A small sound classifier, trained from scratch.
Training: adamw at rate 0.0017, 8800 steps, batches of 384.
Rows from block 2 of a small sound classifier, named by matrix and row number. Rows with one number belong to one neuron. Each number is 128 + 32 x the weight over its row's rms, rounded and kept within 0 to 255. All counts start at 0. After the name is the row's rms in percent of the matrix's.
After each neuron's rows are labels from the 100 clips, of 14848, where the neuron reaches its highest value: "top examples" is what is common among them; "lies over" is the class under the peak. Only what is clearly more common there than usual is listed. The data: synthesized solo parts of chorales (CocoChorales). In brackets: how many of the 100, against the usual share in percent.
# fc1: MLP up (model.blocks.2.mlp.fc1.weight, 768x192), inputs 0-191
# fc2: MLP down (model.blocks.2.mlp.fc2.weight, 192x768, transposed), outputs 0-191

fc1.300 125 [156 115  88 137 174 113 157 132 142 133  65 130 115 168 104  74 109  91 113  92 146 180 114 172  95 157 144 136 111 128 124  74 154 154 154 128 144 148 167 162 178 136 144  66 131 123 120 136 105  70 141 104 112 147  93 124  76 104 201 121 120 154 169 146 114 166 182  67 122 108  89 131 123  99 113 112 153  76  34 109 148 121 144 132 124 170 131 107  87 105 149  65 129 138 106 194 148  88 133 186 148 159  81  76 116 186 132 153 184 178 130 173  83 117 148  55 160 131 135 138 114 160 121 101 165 115 194 143 151 158 135 116  61 127 117 153  97 130  78 126 104 110 122 136 119  95 119 116 149 142 144 149 132 127 174 171 150 125  97 104 110 142 115 169 109 130  88  47  80 152  81 131 140 147 141 120  79 105 156 146 146 147  33 111 129 133 136  94  88 183 143  92]
fc2.300 136 [114 123 145 142 171 146 142  94  57 115 112 152 102 138 152 159 172 159 135 111 188 116 145 110  97 138 128  87 124 100 109 135 102 151  91 127 113 135  48 160 126 133 101 166 146 144 117  85 157  89 125 105 139 106 135 134 145 101 182 176 166 111 124  88 162  96 123 129 175  64 143  68 100  95  65 136 159 141 113 127 138 111 169 115 189 106 195 106 100  96 136 143 179 105  95 142  90  98 108 185 144 132 115 144 133 103 136 170 124 169 114 155 100 133 139 125  84 147  53  59 122 156  89 137 112 128 189 146 173 103 160  78 142 122 186  81 156 124 132 120 111  95 152 131 156  85  86 114 149 158 171  20 151 128  66  84 136 119 139 149 108 128 135 113 138 103  70 145  75 152 170 152 167 127  74 151 184  96 149 110 112 121 121 147 102 112  89 198 131 189 116 160]
top examples: viola (67 vs 8.5); note D4 (51 vs 12.4); flute (29 vs 8.6)
lies over: D4 (43 vs 4.4)

fc1.590 074 [128 137 112 152 160 191 128 116 133 122  98 112  88 174 131  97  99 189 146  94  83 135 150 130 154 125  63 138 140 115 123 126 189 163 144 110 185 210 142 116 123 164 107 154 163 132 114 136 110 125 145 168 141 105 108 166 101 141 136 126  73 109 154 200 124 186 177 118 129 184 190 139 157 128 145  96 106 113 162 105 162 160 154 142 190 171 155  94 128 151 124  74 104 180 109 143 119 215 171 109  98 100 146 192  94 137 166 101 194 104 119 175 113 123 118 120 149 127 118 100 188 126  91  86 143  91 176 132  98 151 109 183 100 105 148 119 170 156 124 127 113 137 144 147 147 101  88 147 128 111 188 133 106  70 183 102 149 127 158 157 151 124 105 114 129 110 155 125  38 100 112  94 152 150 104  69 127 120 149 159 110 124  84 166 134  93 140 113 138 123 118  29]
fc2.590 064 [102 103 108 138 118 109 122 116  73 124 127 157  81 114 122 140 107 139 144 163 102  83 113 125 132 124 114 141 158 137 102 115 121 127 108 129 161 210 185  85 152 174 182 132 109 131 116  80  94 102 121 124 113 149 120 140  47 212 188 116 159 140 186 119 131 177  81  80 114 104 186 134 181 138  99 139 143 159  86 104 137 125 123 149  99 149 109 127 171 152 186 204 171 160 157 173 150 155 154 119 140 157 146 155 152 110 140 102 130 105  59 144 117 130 163 233 174 148 147 155 116 166 141 145 130 105  95 157 158 154 157 128 162 117  68 115 121 148 144 101 137 127 124  84  97 149 129  95 146 106 162 103 133 162  62 150 108  82 145 137 104 154 153 219 135 127  95 127 110  60 126 136 113 152 100 119  81 153 158 129  69 139 160 105 146  62 142 106 190  89  87 122]
top examples: horn (92 vs 7); note B4 (60 vs 9.4); note A#4 (42 vs 10.6); note A4 (25 vs 8.7)
lies over: B4 (37 vs 3.7); silence (33 vs 12.5)

fc1.3 042 [144 176  87 115 132 163 151 136 133 113 201 194 105 155 124  64 138 201 124  74 166 160 155  91 135 178 123 160 109 107  82 169 195 125  87 155 114 154 173 153 134 124 179 171 117 139  99 124 113 163 148 164 127 162  58 148 153 137 161 130  69 107 117 155 155 158 199 118 135 131 153  49 178 116 160  74 157 154 135 118 168 109 106  89 164 146 115  68 147 167 124 133 101 115 108 155 140 176  86 154 105 113 137 146 107 151 120  93 169 121  99 170 101 112 118 150 164 147 149  76 140 180 122  73  84 108 122 119 115 142 142 161  70  97 112 136 158 161 102 109 129 177 114 139 130 123  96 175 159 130 190 143 131  93 143 114 139 132 147 157 110 165 148 150 119 147 115 125  51 138 117 118 162 128 192  73 125  79 188 136 106 198 146 135 159 148 145  68 145 108 135 129]
fc2.3 026 [120 133  78 131 107 169 119  68 146 132 105  99 144 139 126 161  69 108 171 114 115 135 131 148  86 148 105  86 119 125 113 142 101 138 142 122  71 129 215  89 156 100  98 116 128  67 165 148  73 125 100 143 104 147 145 114 135 133  94  96 137 109 118 134 202 130  99 117  67 172 101 155 129 136 137 166 118 143 139 141 118 149 161 154  30 119  93  77  75 136 192 193 146 104  80 110 151 125  82  83 157 127 107 111 153 136 167 121 114 141 202 134 156 124 123 195 111 151 115 127 121 111 102 126 118 136 175  69 131 212 147  69  83 131 134 144 114 159 130 118 116 141 109 155 126 123 118 128 170 123 135 157 162 130 131 152 104 144 151 228 183 102 133 199 175 140 103 122 148 140 118 119 161 198 109 133 121 148 103 176 110 100 125 148 140 124 113 215 146 185  85 103]
top examples: note G5 (42 vs 6.3); instrument: violin (42 vs 14); double bass (41 vs 1.7)
lies over: G5 (43 vs 2.5)

fc1.226 052 [169 163 105 152 134 213 137 141 181 119  75 158 102 154  79 106 124 124 157 154 160 159 148  82 131 138 137 161  78  99 125 147 107 117  97 141 130 176 128 159 122 116 151 154 100 143 134 108 119 145 116 130 133 122 144 161 114 115 170 147 131 107 154 175 106 188 151 106 111 147 118 124 130 151 133  97 124 126 114 118 106 203 144  92 208 108 127 104 138 162 209  78  93 187 156 173 150 148 165 114  77  88 147 127  94 133 143  83 143 157 120 146 175  98  86 170  90 151 107 119 183 102 142  97  80 168 124 171 127 143 131 136  59 181 103  67  88 175 124 174 126 171 139 163 150 134 101 180 130 112 215 171 118  83 158 102 131 154 128 122  94 185 103 132 112 130 117 113 126 159  90 127 220 143 135 135 122 102 201 169 127 115  67 171 134 125  88 163  89 112  97 145]
fc2.226 038 [118 158 142 121 133 117 166 129 129 134 118 111 133 138 130  59 126 133 146 153 151 156  83 166 113 110 127 114  99 126 138 116 175 126 124 147 111 111 157 181 162 133 102  97 162 120 135 128 131 133  91  89 173 162 139 140 144 120  91 122 131 144 148 116 115   4  65 133 107 126 158 166 124  93 139  84 176 125 119 124  91 122 116 137  16 137 107  87 163 113 167 172 160 130 149 148 161  55 105 133 118 122 127 110 145 122 153 179 109 167  63  73  93 141  99 160 145 149 182 151 111 112 127 176 149 139  94 134 102 112 105 134 219 153  85 126 178 125 138 127 117 117  84 147  94 122 164 136  90 130  40 169 138 116 147 104  98 131 151 106 109 106 175 129 107 129 137  91  97 192 133 150  96 126  64 170  45 141  62 138 141  97 116  74  98 112 143 205 164  95 108 152]
top examples: note E5 (71 vs 7.4); flute (45 vs 8.6); violin (45 vs 14); note D#5 (38 vs 8.6)
lies over: E5 (67 vs 2.6)

fc1.388 103 [137 128 155 131 193 190 143  52 125 151  89 143  91  79 102  71 132 156 144 123 123 128 149  93 128 137 108 122  56  86 138 156 138 131 101  99 150 135 130 105 138 154 129  93 116  74 151 133  41 159 147 121 120 143 151 118 198 159 107 121 156 124 154 194 145 169 192 147  65 150 143  72 143 109 130  64 161 128 137 157  86 153 202 112 126 147 153 157 106 122 151 155  97 160 128 156 134 143  98 174 138 129 112 227 100  91 156  45 119 147 143 181 163 136 156 153 166  88 127 143 143 141 105 138  89 100  93 153 124 174 116 162 105 179 132 168 160 143 116 139 108 152 129 157 139 105 119 103 135 152 177 119 133  96 132  44 120 105 100 173 138 139 150  74  95 166 119 134  86 111 175 115 201 166 114 117 124 105 135 137 154 173 141  94 115 171 135 151  92 133  89  89]
fc2.388 090 [113  90 147 102 185 132 117 120 130 116 176  80 121 112 170 181 148 167 153  90 144 158 154  93 113 109 113  82 164 140 152 110 129 136 130 145 139 112 159 135 139 139 141 172 122 146 134 110  82 160 114 121 138 139 142  97 208 151 201 134 108 136 135 126 102 145 181 126 119 104 165 137  48 163 114 121 179 110 102 164 132 129 132 122  34  93 147 110 112 133 145 140 193 112 110 149 178  85  89 122 128 117 143 114 117 105 157 132 115  96 147 170 122 114 158 138 140 111 111 155 120 168 161 218 137 145 146 138 167 142 126 140 109 103 171  77 163 102 126 110 156 142 156 128 174 149 153 157 131 148  83 171 111 130 152 112 145 130 139 151 151 143 110 255 150  54  80 164 166 159  73 182 118 145 123 151 121  83 151 114  93  93 104  86 164  42  48  92 127 138 113 151]
top examples: note G5 (78 vs 6.3); violin (60 vs 14); note F5 (28 vs 7.8)
lies over: G5 (78 vs 2.5)

fc1.248 091 [131 102 110 108 132 147 142 114  93  92 158 140 173 192 119 156 190 150 165  64  71 133 136  86 144 121 122 113  51  67  99 132 137 129 125 149 172 146 120 140  75 136 118 101 131 132 146  97 141 161 127 130 150 144 120 166 130 117 178 129  88  76 172 150 141 182 254  95 145 114 105 103 142 149 144 146 106 181 108 145 134 120 135 121 152 156 138 128 200 151 102  86 112 122  95 157 152 143 107 158 203 135  91 126  92  65 132 129 164 147 139 164 150 132 139 153 132 139 109 134 137 167 141  89 103  69 124 125 145 139  79 198  99 149  66 130 151 140  68 113 146 133 150 151 126  91  80 170 118 108 146 149 120  87 107 117 142  53  76 123 126 159 142 128  94 126 162 180  82 168 113 131 155 151 190 118  96 120 141 167 100 123 187 161  85 168  67 118 105 142 148  70]
fc2.248 078 [122 130 148 145 128 141 105 113 151 149 145 126 177 119 123 230 106  61 111 138 126  99 116 106 145 105 164 141 192 157 114 156 113 124 165 114 166 130 189 194 127  88 142 105 105 151 115 141 133 145 144 101 182 115 153 102  79 143  94 118 146 117 121  94 114  83  55 165  75 112 153 207 190 124 106 148 148  98 155 111 127 103 141 149  51  83 174 114 142 186  49 188 119 156 144 158  73 140 139 124  54 134 126 124 139 139 139 111 114  73 133 128 120 151  90 146 132 116 149  92 172 131 142 160  57 105 102 113 134  99  87 183 113 135 140 164 110 103 112  95 198 166 209 118  87 133 109  88 131 129  91 156 145 111 110 171  82 120 144  97 166 109 111 153 126 153 116 119 102  97 161 138  87 134  89 117 140 156  35 123 128 113 125 117 111 146  94 158 128  77 141 143]
top examples: note G5 (100 vs 6.3); violin (58 vs 14); oboe (35 vs 7.3); note G#5 (27 vs 3.8)
lies over: G5 (100 vs 2.5)

fc1.76 146 [129 201 116 141 126 104 101 133  96 108 119  70 103 121  88 113 113 129 163 134  91 133 123 140 149 110 159 163 145 135  86  33 147 146 145 139 112 113 173 160 122  93 113  51 152 195 168 161 108 177 127 110  81 115 159 111  99 122 148  76 116 114 100 130  80 133 126 179 111 164 120 148 115 125 143 151 107  72 140 144 129 175 116 110 133  92 173 174  84 166 184 149  96 113  94 111 141 119 147 110 122  15 147 183 152 141 151 116 126 122  68 120 110 168  78 136 114 145 147 155 132 132 152  73 107 198 122 106  56 126  77  88 134 134  51 124  96 130 125 186 151 126 122 122 158 140 113 147 122 114 110 146  33 140 102  76 116 163  91 146 128 128 105 104 114 188 164 150 127 145  99 156 189 135  94 165 121  83 130 168 150 151 105 111 169 124 176 107 159  96 150 132]
fc2.76 154 [152  86  98 144 130 126 171 125 164 147 124 104 176 148 115 113 162 124 138 122 109 132 133 133 139 121 104  88 132 142 136 134 118  98 159 127 195 142 101 108 115 132 160 181 102  97 146 103  66 157 111 116 133 122 118  97 106 196  74  92 162 128 124 176 118 106 124 114  97 122 133 103 104 155 106  45 113 132 125 140 141 119 153 152  45 148 114 130 117  65 106  85 100 133 126 131  79 132 149 123 128 170 127 153 122 134 109 132 127 101 121 117 136 132 178 146 133 117 163 126 114 143 149 233 147 129  64 120 255 144 122 148 127 142 136 218 124 140 142 146 187 152 109 138  66 115  80 102  77 128  87 146 230 139  79 171 107 132 158 116 166 123 150 186 128  95 178 142  96 137  95 147 122 133 130 189 149 149 131 122 183 148 145 172  75 123  91  87  64 157  87 111]
top examples: note E5 (92 vs 7.4); flute (56 vs 8.6); oboe (38 vs 7.3); note F#5 (35 vs 6.9)
lies over: E5 (92 vs 2.6)

fc1.565 071 [142 142 132 117 176 133 121 119  76 103 141 104 144 130 126  90 151 141 151  89 142 110 150 113 113 122 141 124  57 107 144 135 149 127 122 110 167 157  85 124 154 158 157 141 107 109 134 117  65 187 162 131 116 130 143 131 150 173 186  85 137 114 137 179 170 215 197 146 112 154 148 105 143 125 194 106 128 139 149 146 154 181 122 133 172 148 102  89 128 157 156 144  86 130 135 169 149 185 147 167 139  64 129 166 171 146 180  75 150 116  98 184 161 108 158 176  86 106 110 147 146 162 117 107 100 122 111 138 142 100 125 210  49 157 120  59 119 145 125 137 161 157 105 145 126  86  94 142 117 165 160 181 114  84 108 115 122 100 188 161 106 146 156 123  84 136 118 146 104 110 101 110 207 145 160 108 103 109 173 174  94 153 153 202 149 138 148  38 174 144 162 114]
fc2.565 056 [100 106 154 166 177 124 151 106 139 137 146 180 155 132 139 185  92 107 100 115 126 128 126 136 101 158 135 123 133 181 114 142  54 109 191  92 125 100 168 214 156 163 117 135 149 133 150 120 154  90 110 134 102 125 135 100  80 157 164 160 145 115 143 115  85  33  37  86 105  95 104 201 136 114 151 120 100 138  74 144 142 105  95 103  58 144 145  82 122 118 120 166 158 135  89 131  86  90 169 154 107 117 103 146 121 162  87 174 127 122 129 149 162 131 102 139 171 157 175 120 150 125 107 153 171 125  78 125 141 152 133 111  95  89 134 107 104 116 131 126 117  91 137 135 126 185  96  48 101 144 146 109 107 149 139 106 146 130 169 130 162 113  99 230 148 133 141 147 143 114  88 173 105 115  86  46  58 112 139 148 129 140 116 140 156  72 164  88 134 130 152 197]
top examples: note G5 (79 vs 6.3); violin (55 vs 14); oboe (39 vs 7.3); note F#5 (37 vs 6.9)
lies over: G5 (76 vs 2.5)

fc1.718 086 [133 142  66 149  93 184 141 136 164 128 117 187 121  74  93 121 108 194 128  92 144 175 117 100 147 117  81 175 108  87 141 136 104 104  99 149 202 163 158 163 122 107 140 139 134 157 130 150 144 134 164 155 121 132  77 174  67 113 128 166 136 174 116 183 102 149 185  95 208 154 179 134 125 124 146 126 150 142 188 177 114 160 142 165 193 118  96 107 146 131  92 110 112 108 178 139 109 200 119  81  93  78  98 109 161 112 129 115 130 154 152 121 135 155 131 131 121  80  65 126 136 118 158 116 125 113 142 110 117 130  96 158 135  95  72 132 115 124 108  82 104 208 156 158 107 124 144 156 111  81 133 180 153  66 158  71 168 122 115 156  94  83  97 117 143 114 145 101  90  73 127 102 151 127 154  56 159  88 147 162 125 168 164 138 123 110 168  77 146 143 117  62]
fc2.718 073 [136 164 116 130 145 131 130 145 127 134 114 179 153 126 129 125 152 180 144 124 135 134 116 105 114 109 136 218 127 108 148 105 145 160  98 113 174 151 136 152 105 133 107 145 148 132 124 121 147 122 112  99  94  68 124  70  96  98 108 119 106 140 124  99 134 137 154 198 120 144 138 163  87  97  95 152 107 144 140 115 120 172 138 131 168 148 122 136 115 133  67 130  64 135 106 120  37 179 188 140  64 142 120 136 115 174 113 142 137 185 156 128 157 116  70 122 108 146 106 128 128 125 119 157 102 141 114 121 106 115 140 144 138 139 163 121 140 121 107 146  94 232 124  82 139 124  99 159  76 147  65 126 128 123 192 147 100  96  66 115 176 130  62  94 100 100  65  73 145 222 138  89 185 122  40 191 178  96 162 104 122 141 158  85 119  87 159 159 184 121  77 126]
top examples: horn (44 vs 7); note G#4 (39 vs 9.2)
lies over: G#4 (29 vs 3.5)

fc1.491 078 [131 162  76  85 154 121 158 123 142 133 148  95 116 163  28 109 133 141 145  98 134 139 217 121 124 114 103 183  69  86 103 133 152 111 119 101 141 128 139 137 154  60 147 109 118 148 122 134  87 115 113 112 134 122 163 122 118 149 142 111 105 142 145 155 148 193 214 158  81 191 118 110 141 131 166 113 150  94 144  92 157 163 135 126 164 139 144 154 126 148 119 136  62 144 115 156 162 159  94 152 123  82 151 162 187 117 128 136 177 106  90 159 127 160  79 103 136 134 120 145 174 151 121 126 106 156 166 157 142  90 113 144  90 176  36 118  98 131 108 115 164 146  95 148 127 174  67 133 107  64 144 133 137 124  85 113 201 150 155 221 127  66 100 133  80 139 166 110 142 115 177 115 207 130 152  94  85 107 137 118 136 116  91 152 162 139 171 108 115 140  93  81]
fc2.491 066 [ 79 136 141 177 145 170 152 117  96 126 115 157 139 151 139 116  87 134 149 124 109 101 172 103 128 122  51 106 137 128 130  62 131 146 124 118 157 142 212 185 131 112  74  99 107 105 128 144 129 162 125 139 162 165 151 145 197 174 160 103 109 128 112 108 111 171  84  72  57  95  91 132 174 126 137 134 126 127 165 154 153 150  85 147  54 119 144 111 129 149 111 126 138 142 121 119  49 110 121 148  84 141 104  78  90  68 121 134 126 145 162 173  90 128  86 103 123 102 219 150 116 127 107 152 142  73  99 108 156 156 125 178 129 111 142 130 163 143 125  99 125  71  76 154 170 140 143 136 137 142  72 177 177 139 124 131 144 128 135 133 110 114  60 147 166  92 141 172 145 145 139  86 127 151 157  94 124  89  83 187  91 121 169  89  85 174 117 150  30 140 167  90]
top examples: note E5 (40 vs 7.4); instrument: violin (36 vs 14); note G#4 (35 vs 9.2); note D5 (31 vs 8.1)
lies over: E5 (38 vs 2.6); G#4 (34 vs 3.5)

fc1.237 106 [130 118 174 140  95 152 130 156  90 151 152 160 162  82 127  32 157 110 122 187 139 147 159 100 126 157 149 133  14  95  95 167 122 115  80  99 192 138  69 155 140 102 122 106 127 151 144 127 109 175 143 202 134 147 124 182 144  98 139 142 122 141 152 125 134 136 129 111 142 127 142  87 131 123 108  99  79 137 123  79 157  92  89 143 200  96 104 112 120 140 160 113 111 109 131 156 165 188 137 166 184 149 167 159 116 125 149 119 161 140  87 121  85 127 142 138 130 120 144 173 120 105 171 102 155 142 137 133 117 176  86 164 124  50 154  83 101 164 150 102 127 151  55 143  76 142  93 145 141 129 147 131 108  89 184  56 132  92 157 103  28 139  93 124 143 140 117 128 116 115 120 149 129 130  93  70 172 115 209 162 112 177 133 154 117 106  92 123 156  99 140 131]
fc2.237 102 [148 148 107 121 117 109 141 106 156 106 169 132 136 140 137 190 100 143 114 172 161  86  93 169 102 139 162 104 165 171 100 101 149 141 132 154  27  90 134 132 124 114 148 123 148 130 144 125 131  57 108 126  90 150  66 170  95 135 100 131 139 169 143  62 156  25  68 117 115  90  63 163 160 111 120 125 113 107 134 123 117 123 108 120  99 139 129 145 122  85 147 183 205 107 176 115 130  87 117 128 185 128 120 137 121 169 154 124  85  87 142 118 137 130 157 161 139 166 172 143 126 134 156 177 125 118  51  95 145 128 102  64 163 142 129 127 114 178 131 139  92  99 105 108 114 173 189  84 207 123 164 127 123 206 153 140 103 134 120  83 103 157 177 130 168 135 119 125  96 110 121 169  48 147 110 153  65 134  97 112 158 180 145 135 117 116  99 170  92 116 140 131]
top examples: viola (100 vs 8.5); note F4 (81 vs 9.3); note F#4 (39 vs 8.6); note D#4 (31 vs 11.2)
lies over: F4 (76 vs 3.4)

fc1.324 097 [164  85 118 108 169 190 134 108  64 137 117 152 123 165 129 126 147  99 136  87 109 141 153 125 124 180 146 143  75 120 119 158 155 121  82  86 148 158 149 116 116 152 151 143  79 145 130  87 109 158 127 145 155 110 157 196 136 139 167 127  85 103 136 155 152 241 241 110 121 136 105  90 173 113 192  79 153 162 125 117 111 131 131 111 171 155 126 144 117 138 129  51  84 100 167 160 126 163  76 142 102  94 113 150  43 105 130 123 176 138 135 200 158 142 171 174 127 158 134 114  90 144  78 153 168 167 126 146 145 138 155 189  65 139  95 161 129 149 135 101 174 155 137 147 130 104 107 142 167 144 173 192 137  98  72  97 115  87 154 126 159 138 125 123 120 122 135 178 153 122 156 107 115 154 181 144 128 111 150 133  91 103 127 164  94 119  82  98  88 158 136 142]
fc2.324 087 [112  87 160 142 102 142 125 148 111 123 111 147 191 113 158 100 132  98 122 105 171 109  92 110 105 107 132  96 121 128 142 134 136 103 142 127 144 117 100 186 130 102 143 142 149 174 135 107 217  89 109 116 187 116 129 103 120  75  85 170 133 130 151 118 104  13  88 196  99  93 110 210 185 111 101  92 156  94 156 128 158 132 162 111  47  97 136 123 128  97  97 177 114 126 125 143 101  76 128 158 131 140 128 102 136 144 147 134  83 118 138 116 108 159 133 166 102 127 148 119 117 120 119 145  66 145 180 138 170 129 146 105 179 119 144 129 132 116 116 119 180 229 172 121 104 127 132 123 166 164 102 140 126 108 119 137 183 128 157  75 156 146 151 226 118 127  44  89  91 129 105 135 124 121  63 147 136 131  28 157 146 106  86 117 117 123 115 136  86 135 121 135]
top examples: note G5 (100 vs 6.3); flute (66 vs 8.6); note F5 (37 vs 7.8)
lies over: G5 (100 vs 2.5)

fc1.574 131 [ 58 153 124 161 106 131 156 153 112  82  95 122 121 134 118 114 167 121 137  96  96 146 153 108 128  65 142 129  44 133  98  93  81 172 115  97 127 134 145 115 123 130 107 107 156 101 154 161  85 154 176 122  70 134 122  99 107 130 122 125  52  67 157 163  71 166 173 111  88 112 182  85 111 148 183 118  96 184  54  80 125 112  99 128 135 110 111 134 103  80 160 123 117 129  69 122 141 136 133 181 157 105 114 112  97  70 115 153 153 180 160 111 147 185 106 144 161 155 125 111 139 158 130 132  97 170 197 107  74 156  75 183 134 140  36 140 110 126 139 110 158 120 127 105  75  92 146 198 128 127 134 143 124  92 177 133 138  96  73 115 156 130 125 125  89 165 116 130 150 122 115 109 166 132 175 108 109  95 170 129  66 128 107 171 161 185  81 159 136 154 161 110]
fc2.574 140 [ 90 132 107 127 115 136 182 141 194  99  99 100 187 121 130 183 109  81 155  89  98 136  44 172 133 177  95 123 157 136 115 102 148 129 132 101  84 142 156 102 105 147 178 155 156  76 111 121 125  97 172  82  49 106 130 102 118 124  70 123 148 126 108 142 144  36 111 154 155 133 137 166 164 147 154  91 101 116 106 111 102 107 112 113  34 123 122 151  99  79 103 118 104 162 148 121 121  94 217  78 197 147 109 164 118 138 103 136 140 109 118  81 134 118 111 146 148 123 140 104 141 142 136 111 111 122 148  91 156  87 150  31  92 162 132 127 144 133 126 142 140 117 149 100  73 118 127 111 163 157 163 106 147 185 139 155 122 122  74 101 176  94 171 152 127 142 136  88  74  96  80 139 119 126 146 213  81 147 151 112 151 115  97 151 135  95  95  88  72 110 144 107]
top examples: note G5 (100 vs 6.3); trumpet (97 vs 8); note F5 (49 vs 7.8)
lies over: G5 (100 vs 2.5)

fc1.183 152 [141 138  84 105 109 148 146  91 103 152 118 106 119 127  56 107 124 189 121 127 161 170 177 112 163 142  87  89  72  92  86 131 153 152 117 141 113 150 119 136  99 100  98 115 138 144  83  80 139 141 175 154  97 141  18 144  43 112 129 125 114 151 115 111 104 139 163 115  89 118 167 124  43 131  85 125 126 113 101 207 120 113 129 101 175 133 152 132 151  99 105  66 113 109 138 130 154 143 124 126 173 134 206 116 144 147 160 157 115 102 103 133 128  80  96 122 100 108  52  94 156  65 165 146 108 152 189 120 151  63  89 102 143 116 111 150 144 152 118 113 148 189  92 149 169 163  83 139 120 128 185 120 110 126 106 133 139 115 150 120 126  69 177  66 116 128 164  47  84  94  85 163 149 156 118  74 112 174 124 137 126 125 113 124  89 120 129 118 115 112  76 122]
fc2.183 164 [127 187 149  92  96 111 133 143  77 120 113  96 155  97 141 159 163  94 105 122  89 142 152 152  92 121 104 126 124 153 139 118 152 139 173 121 139 178 112  71 137 124 182 105 155  82 164 110  93 125 158 195  96 163 132 143 154 164   0  96 132 134 117  95 100 138  89 137 141 123 170 114  91 209 151 113  59 151 169 131 142 114 123 149  58 137 102  98 128 192  85  79  94  91 141 117 129 166 151  87 143 124 135 126 120  97 139  90 150  52 140 126 133 159 113 170 114 147 143 152 112 155 148 166 122 101 158  89 129 140 105 132 142 158 149 160 124 113 102 119 176  77 102 118  94  95 101  72 147 103  76 122 154 163  46 170 114 144 126 122 133 120 101 121 106  70 115 153 169 150 118 121 138 136 154 163 163 137  97  93 112 117 117 129 197 131 112 176 182 138 219  80]
top examples: horn (77 vs 7); note B4 (71 vs 9.4); note A#4 (33 vs 10.6); note C5 (28 vs 10.4)
lies over: B4 (70 vs 3.7)

fc1.479 077 [139 133 127 126 140 116 109 124 108 130  97 141 164 147 102 120 126 118 167  89 112 128 136  55 191 124  92 104 120 106 103 109 178 165 102  67 151 178 145 107  91 145 177 130 126 167 126 112 106 174 190 146 131 149  95 183  97 149 181 121 118  93  96 166 143 195 167 105 162  99 136 144 138  84 126 150 145 171 141 160 165 156  82  61 132 134  97 108 140 146 152 120 114 142 120 158 170 153 165 128 152  58 167  96 125 159 147 150 103 128 138 141 144 100  87 123 140 134 173 118 182  94 140 102  74 118 142 102  85 134  91 145  95 111 124 134 186 141 127 113 100 164 135 144 123 106  60 158 130 116 213 160  74 141 171  89  86 155 124 182 112 138  76 145 106 151 218 129 101  37 146 141 131 189 101  68 163 123 162 142 108 197 100 144  83 133 124 113  72 147 109 111]
fc2.479 074 [116 123 172 110  92 138 114 124 106 119 128 137 142 117  96 135 118 194 128 107 124 111 119 105 148 124 159 201 155 113 122 128 151 198 155 121 128  99 171  73 129 165 106 110 173 111  82 128 182 114 146 132 131 150 142 145 157 177  93 129 106  61 168 118 175 121 137 104 110 135 205 174 118 118 105 140 157 132  82 150 175 107  90 105 101  95  84  96 147 127 183 151 165 179 108  91 178 150 144 100 128 106 143  98 130 110 206 133 137 113 117  99  81 135 120 120 122 197 174 132 133 150 154 136 158 131 135 119  92 127 133 157 143  76  88 169  94 127 139 123  95  87 110 149 194 139 144 135  94  88 187 151  95  92  96 183  65 148  78  99 121 107 193 140 145  91  29 130 124 202 111 146 124 176 137 137 191 114 137  66 103 171 112  98 149 140  94 169 170  91 162 112]
top examples: horn (99 vs 7); note A4 (60 vs 8.7); note A#4 (57 vs 10.6); note B4 (25 vs 9.4)
lies over: A4 (55 vs 3.5); A#4 (40 vs 4.1)

fc1.53 037 [132 160 105 126 125 177 117 133 150  98  60 117 134 134 150 116 144 112 165  90 139 100 139  79 172 165 152 161 105 105  91 103 140 127 105 119 129 124 107 152 132 172 147  96 123 166 139 144 103 116 123 180 117  99 115 108 158 121 178 173  69 133 159 134 177 173 217 168 143 161 150 117 113 101 116 153 194 118 121 178 123 177 136  96 187 125 174 145 115 126 173  99  76 149 118 129 168 205 158 107  97  65 140 114 129 133 134 140 136 136 164 152 140 118 117 124 142 110 127 133 192 177 138  51 132 137 194 136 131 104 111 162  58 178  98  91 120 148 114 125 135 130 128 138 123  88 107 180 135  95 202 190  62  71 180  85 154 142 164 150 114 150 134 152  92 121 149 174 152  86  62 179 148 132 112 142 119 126 218 153 151 162 130 197 126 142 121 104 129 133 152 125]
fc2.53 022 [124  98 109 108 185 143 142 129 192 133 123  74 121 136 184 136 119  96 136 144 125 109 147 145 101 152 113  76 188 135 133 140  95  97 147 132 150 201 192 166 160 140 151 152 126  39 145 153 131 139 124 151 111 116 109 109 211 120 122 118 139 164 127 114  60 100 111 143 131 147 124 103  60 185 103 155  78 127  83 170 155 133 154 119  88 188 123 121  93 165  52  43  84 127 110 135  83 143 158 126 119 150 111 113 117 110 105 169 104 176 145 145 119 106 152 140 150 106 141 161 121 132  94 132  88 129 110 119 157 141  95 133 172 138 179 173 105  75 121 129 191  84 124  63 144 111 125  89  96 143  14 160 165 164 156 139 122 136 148 143 178 122  93  82 134  69 164 120 135 147 135 115 117  87 138 115 144 135  89 121 116  82  80  82 139 107 122 185 153 118 128 111]
top examples: note E5 (59 vs 7.4); instrument: trumpet (47 vs 8); double bass (39 vs 1.7)
lies over: E5 (59 vs 2.6); G3 (29 vs 1.7)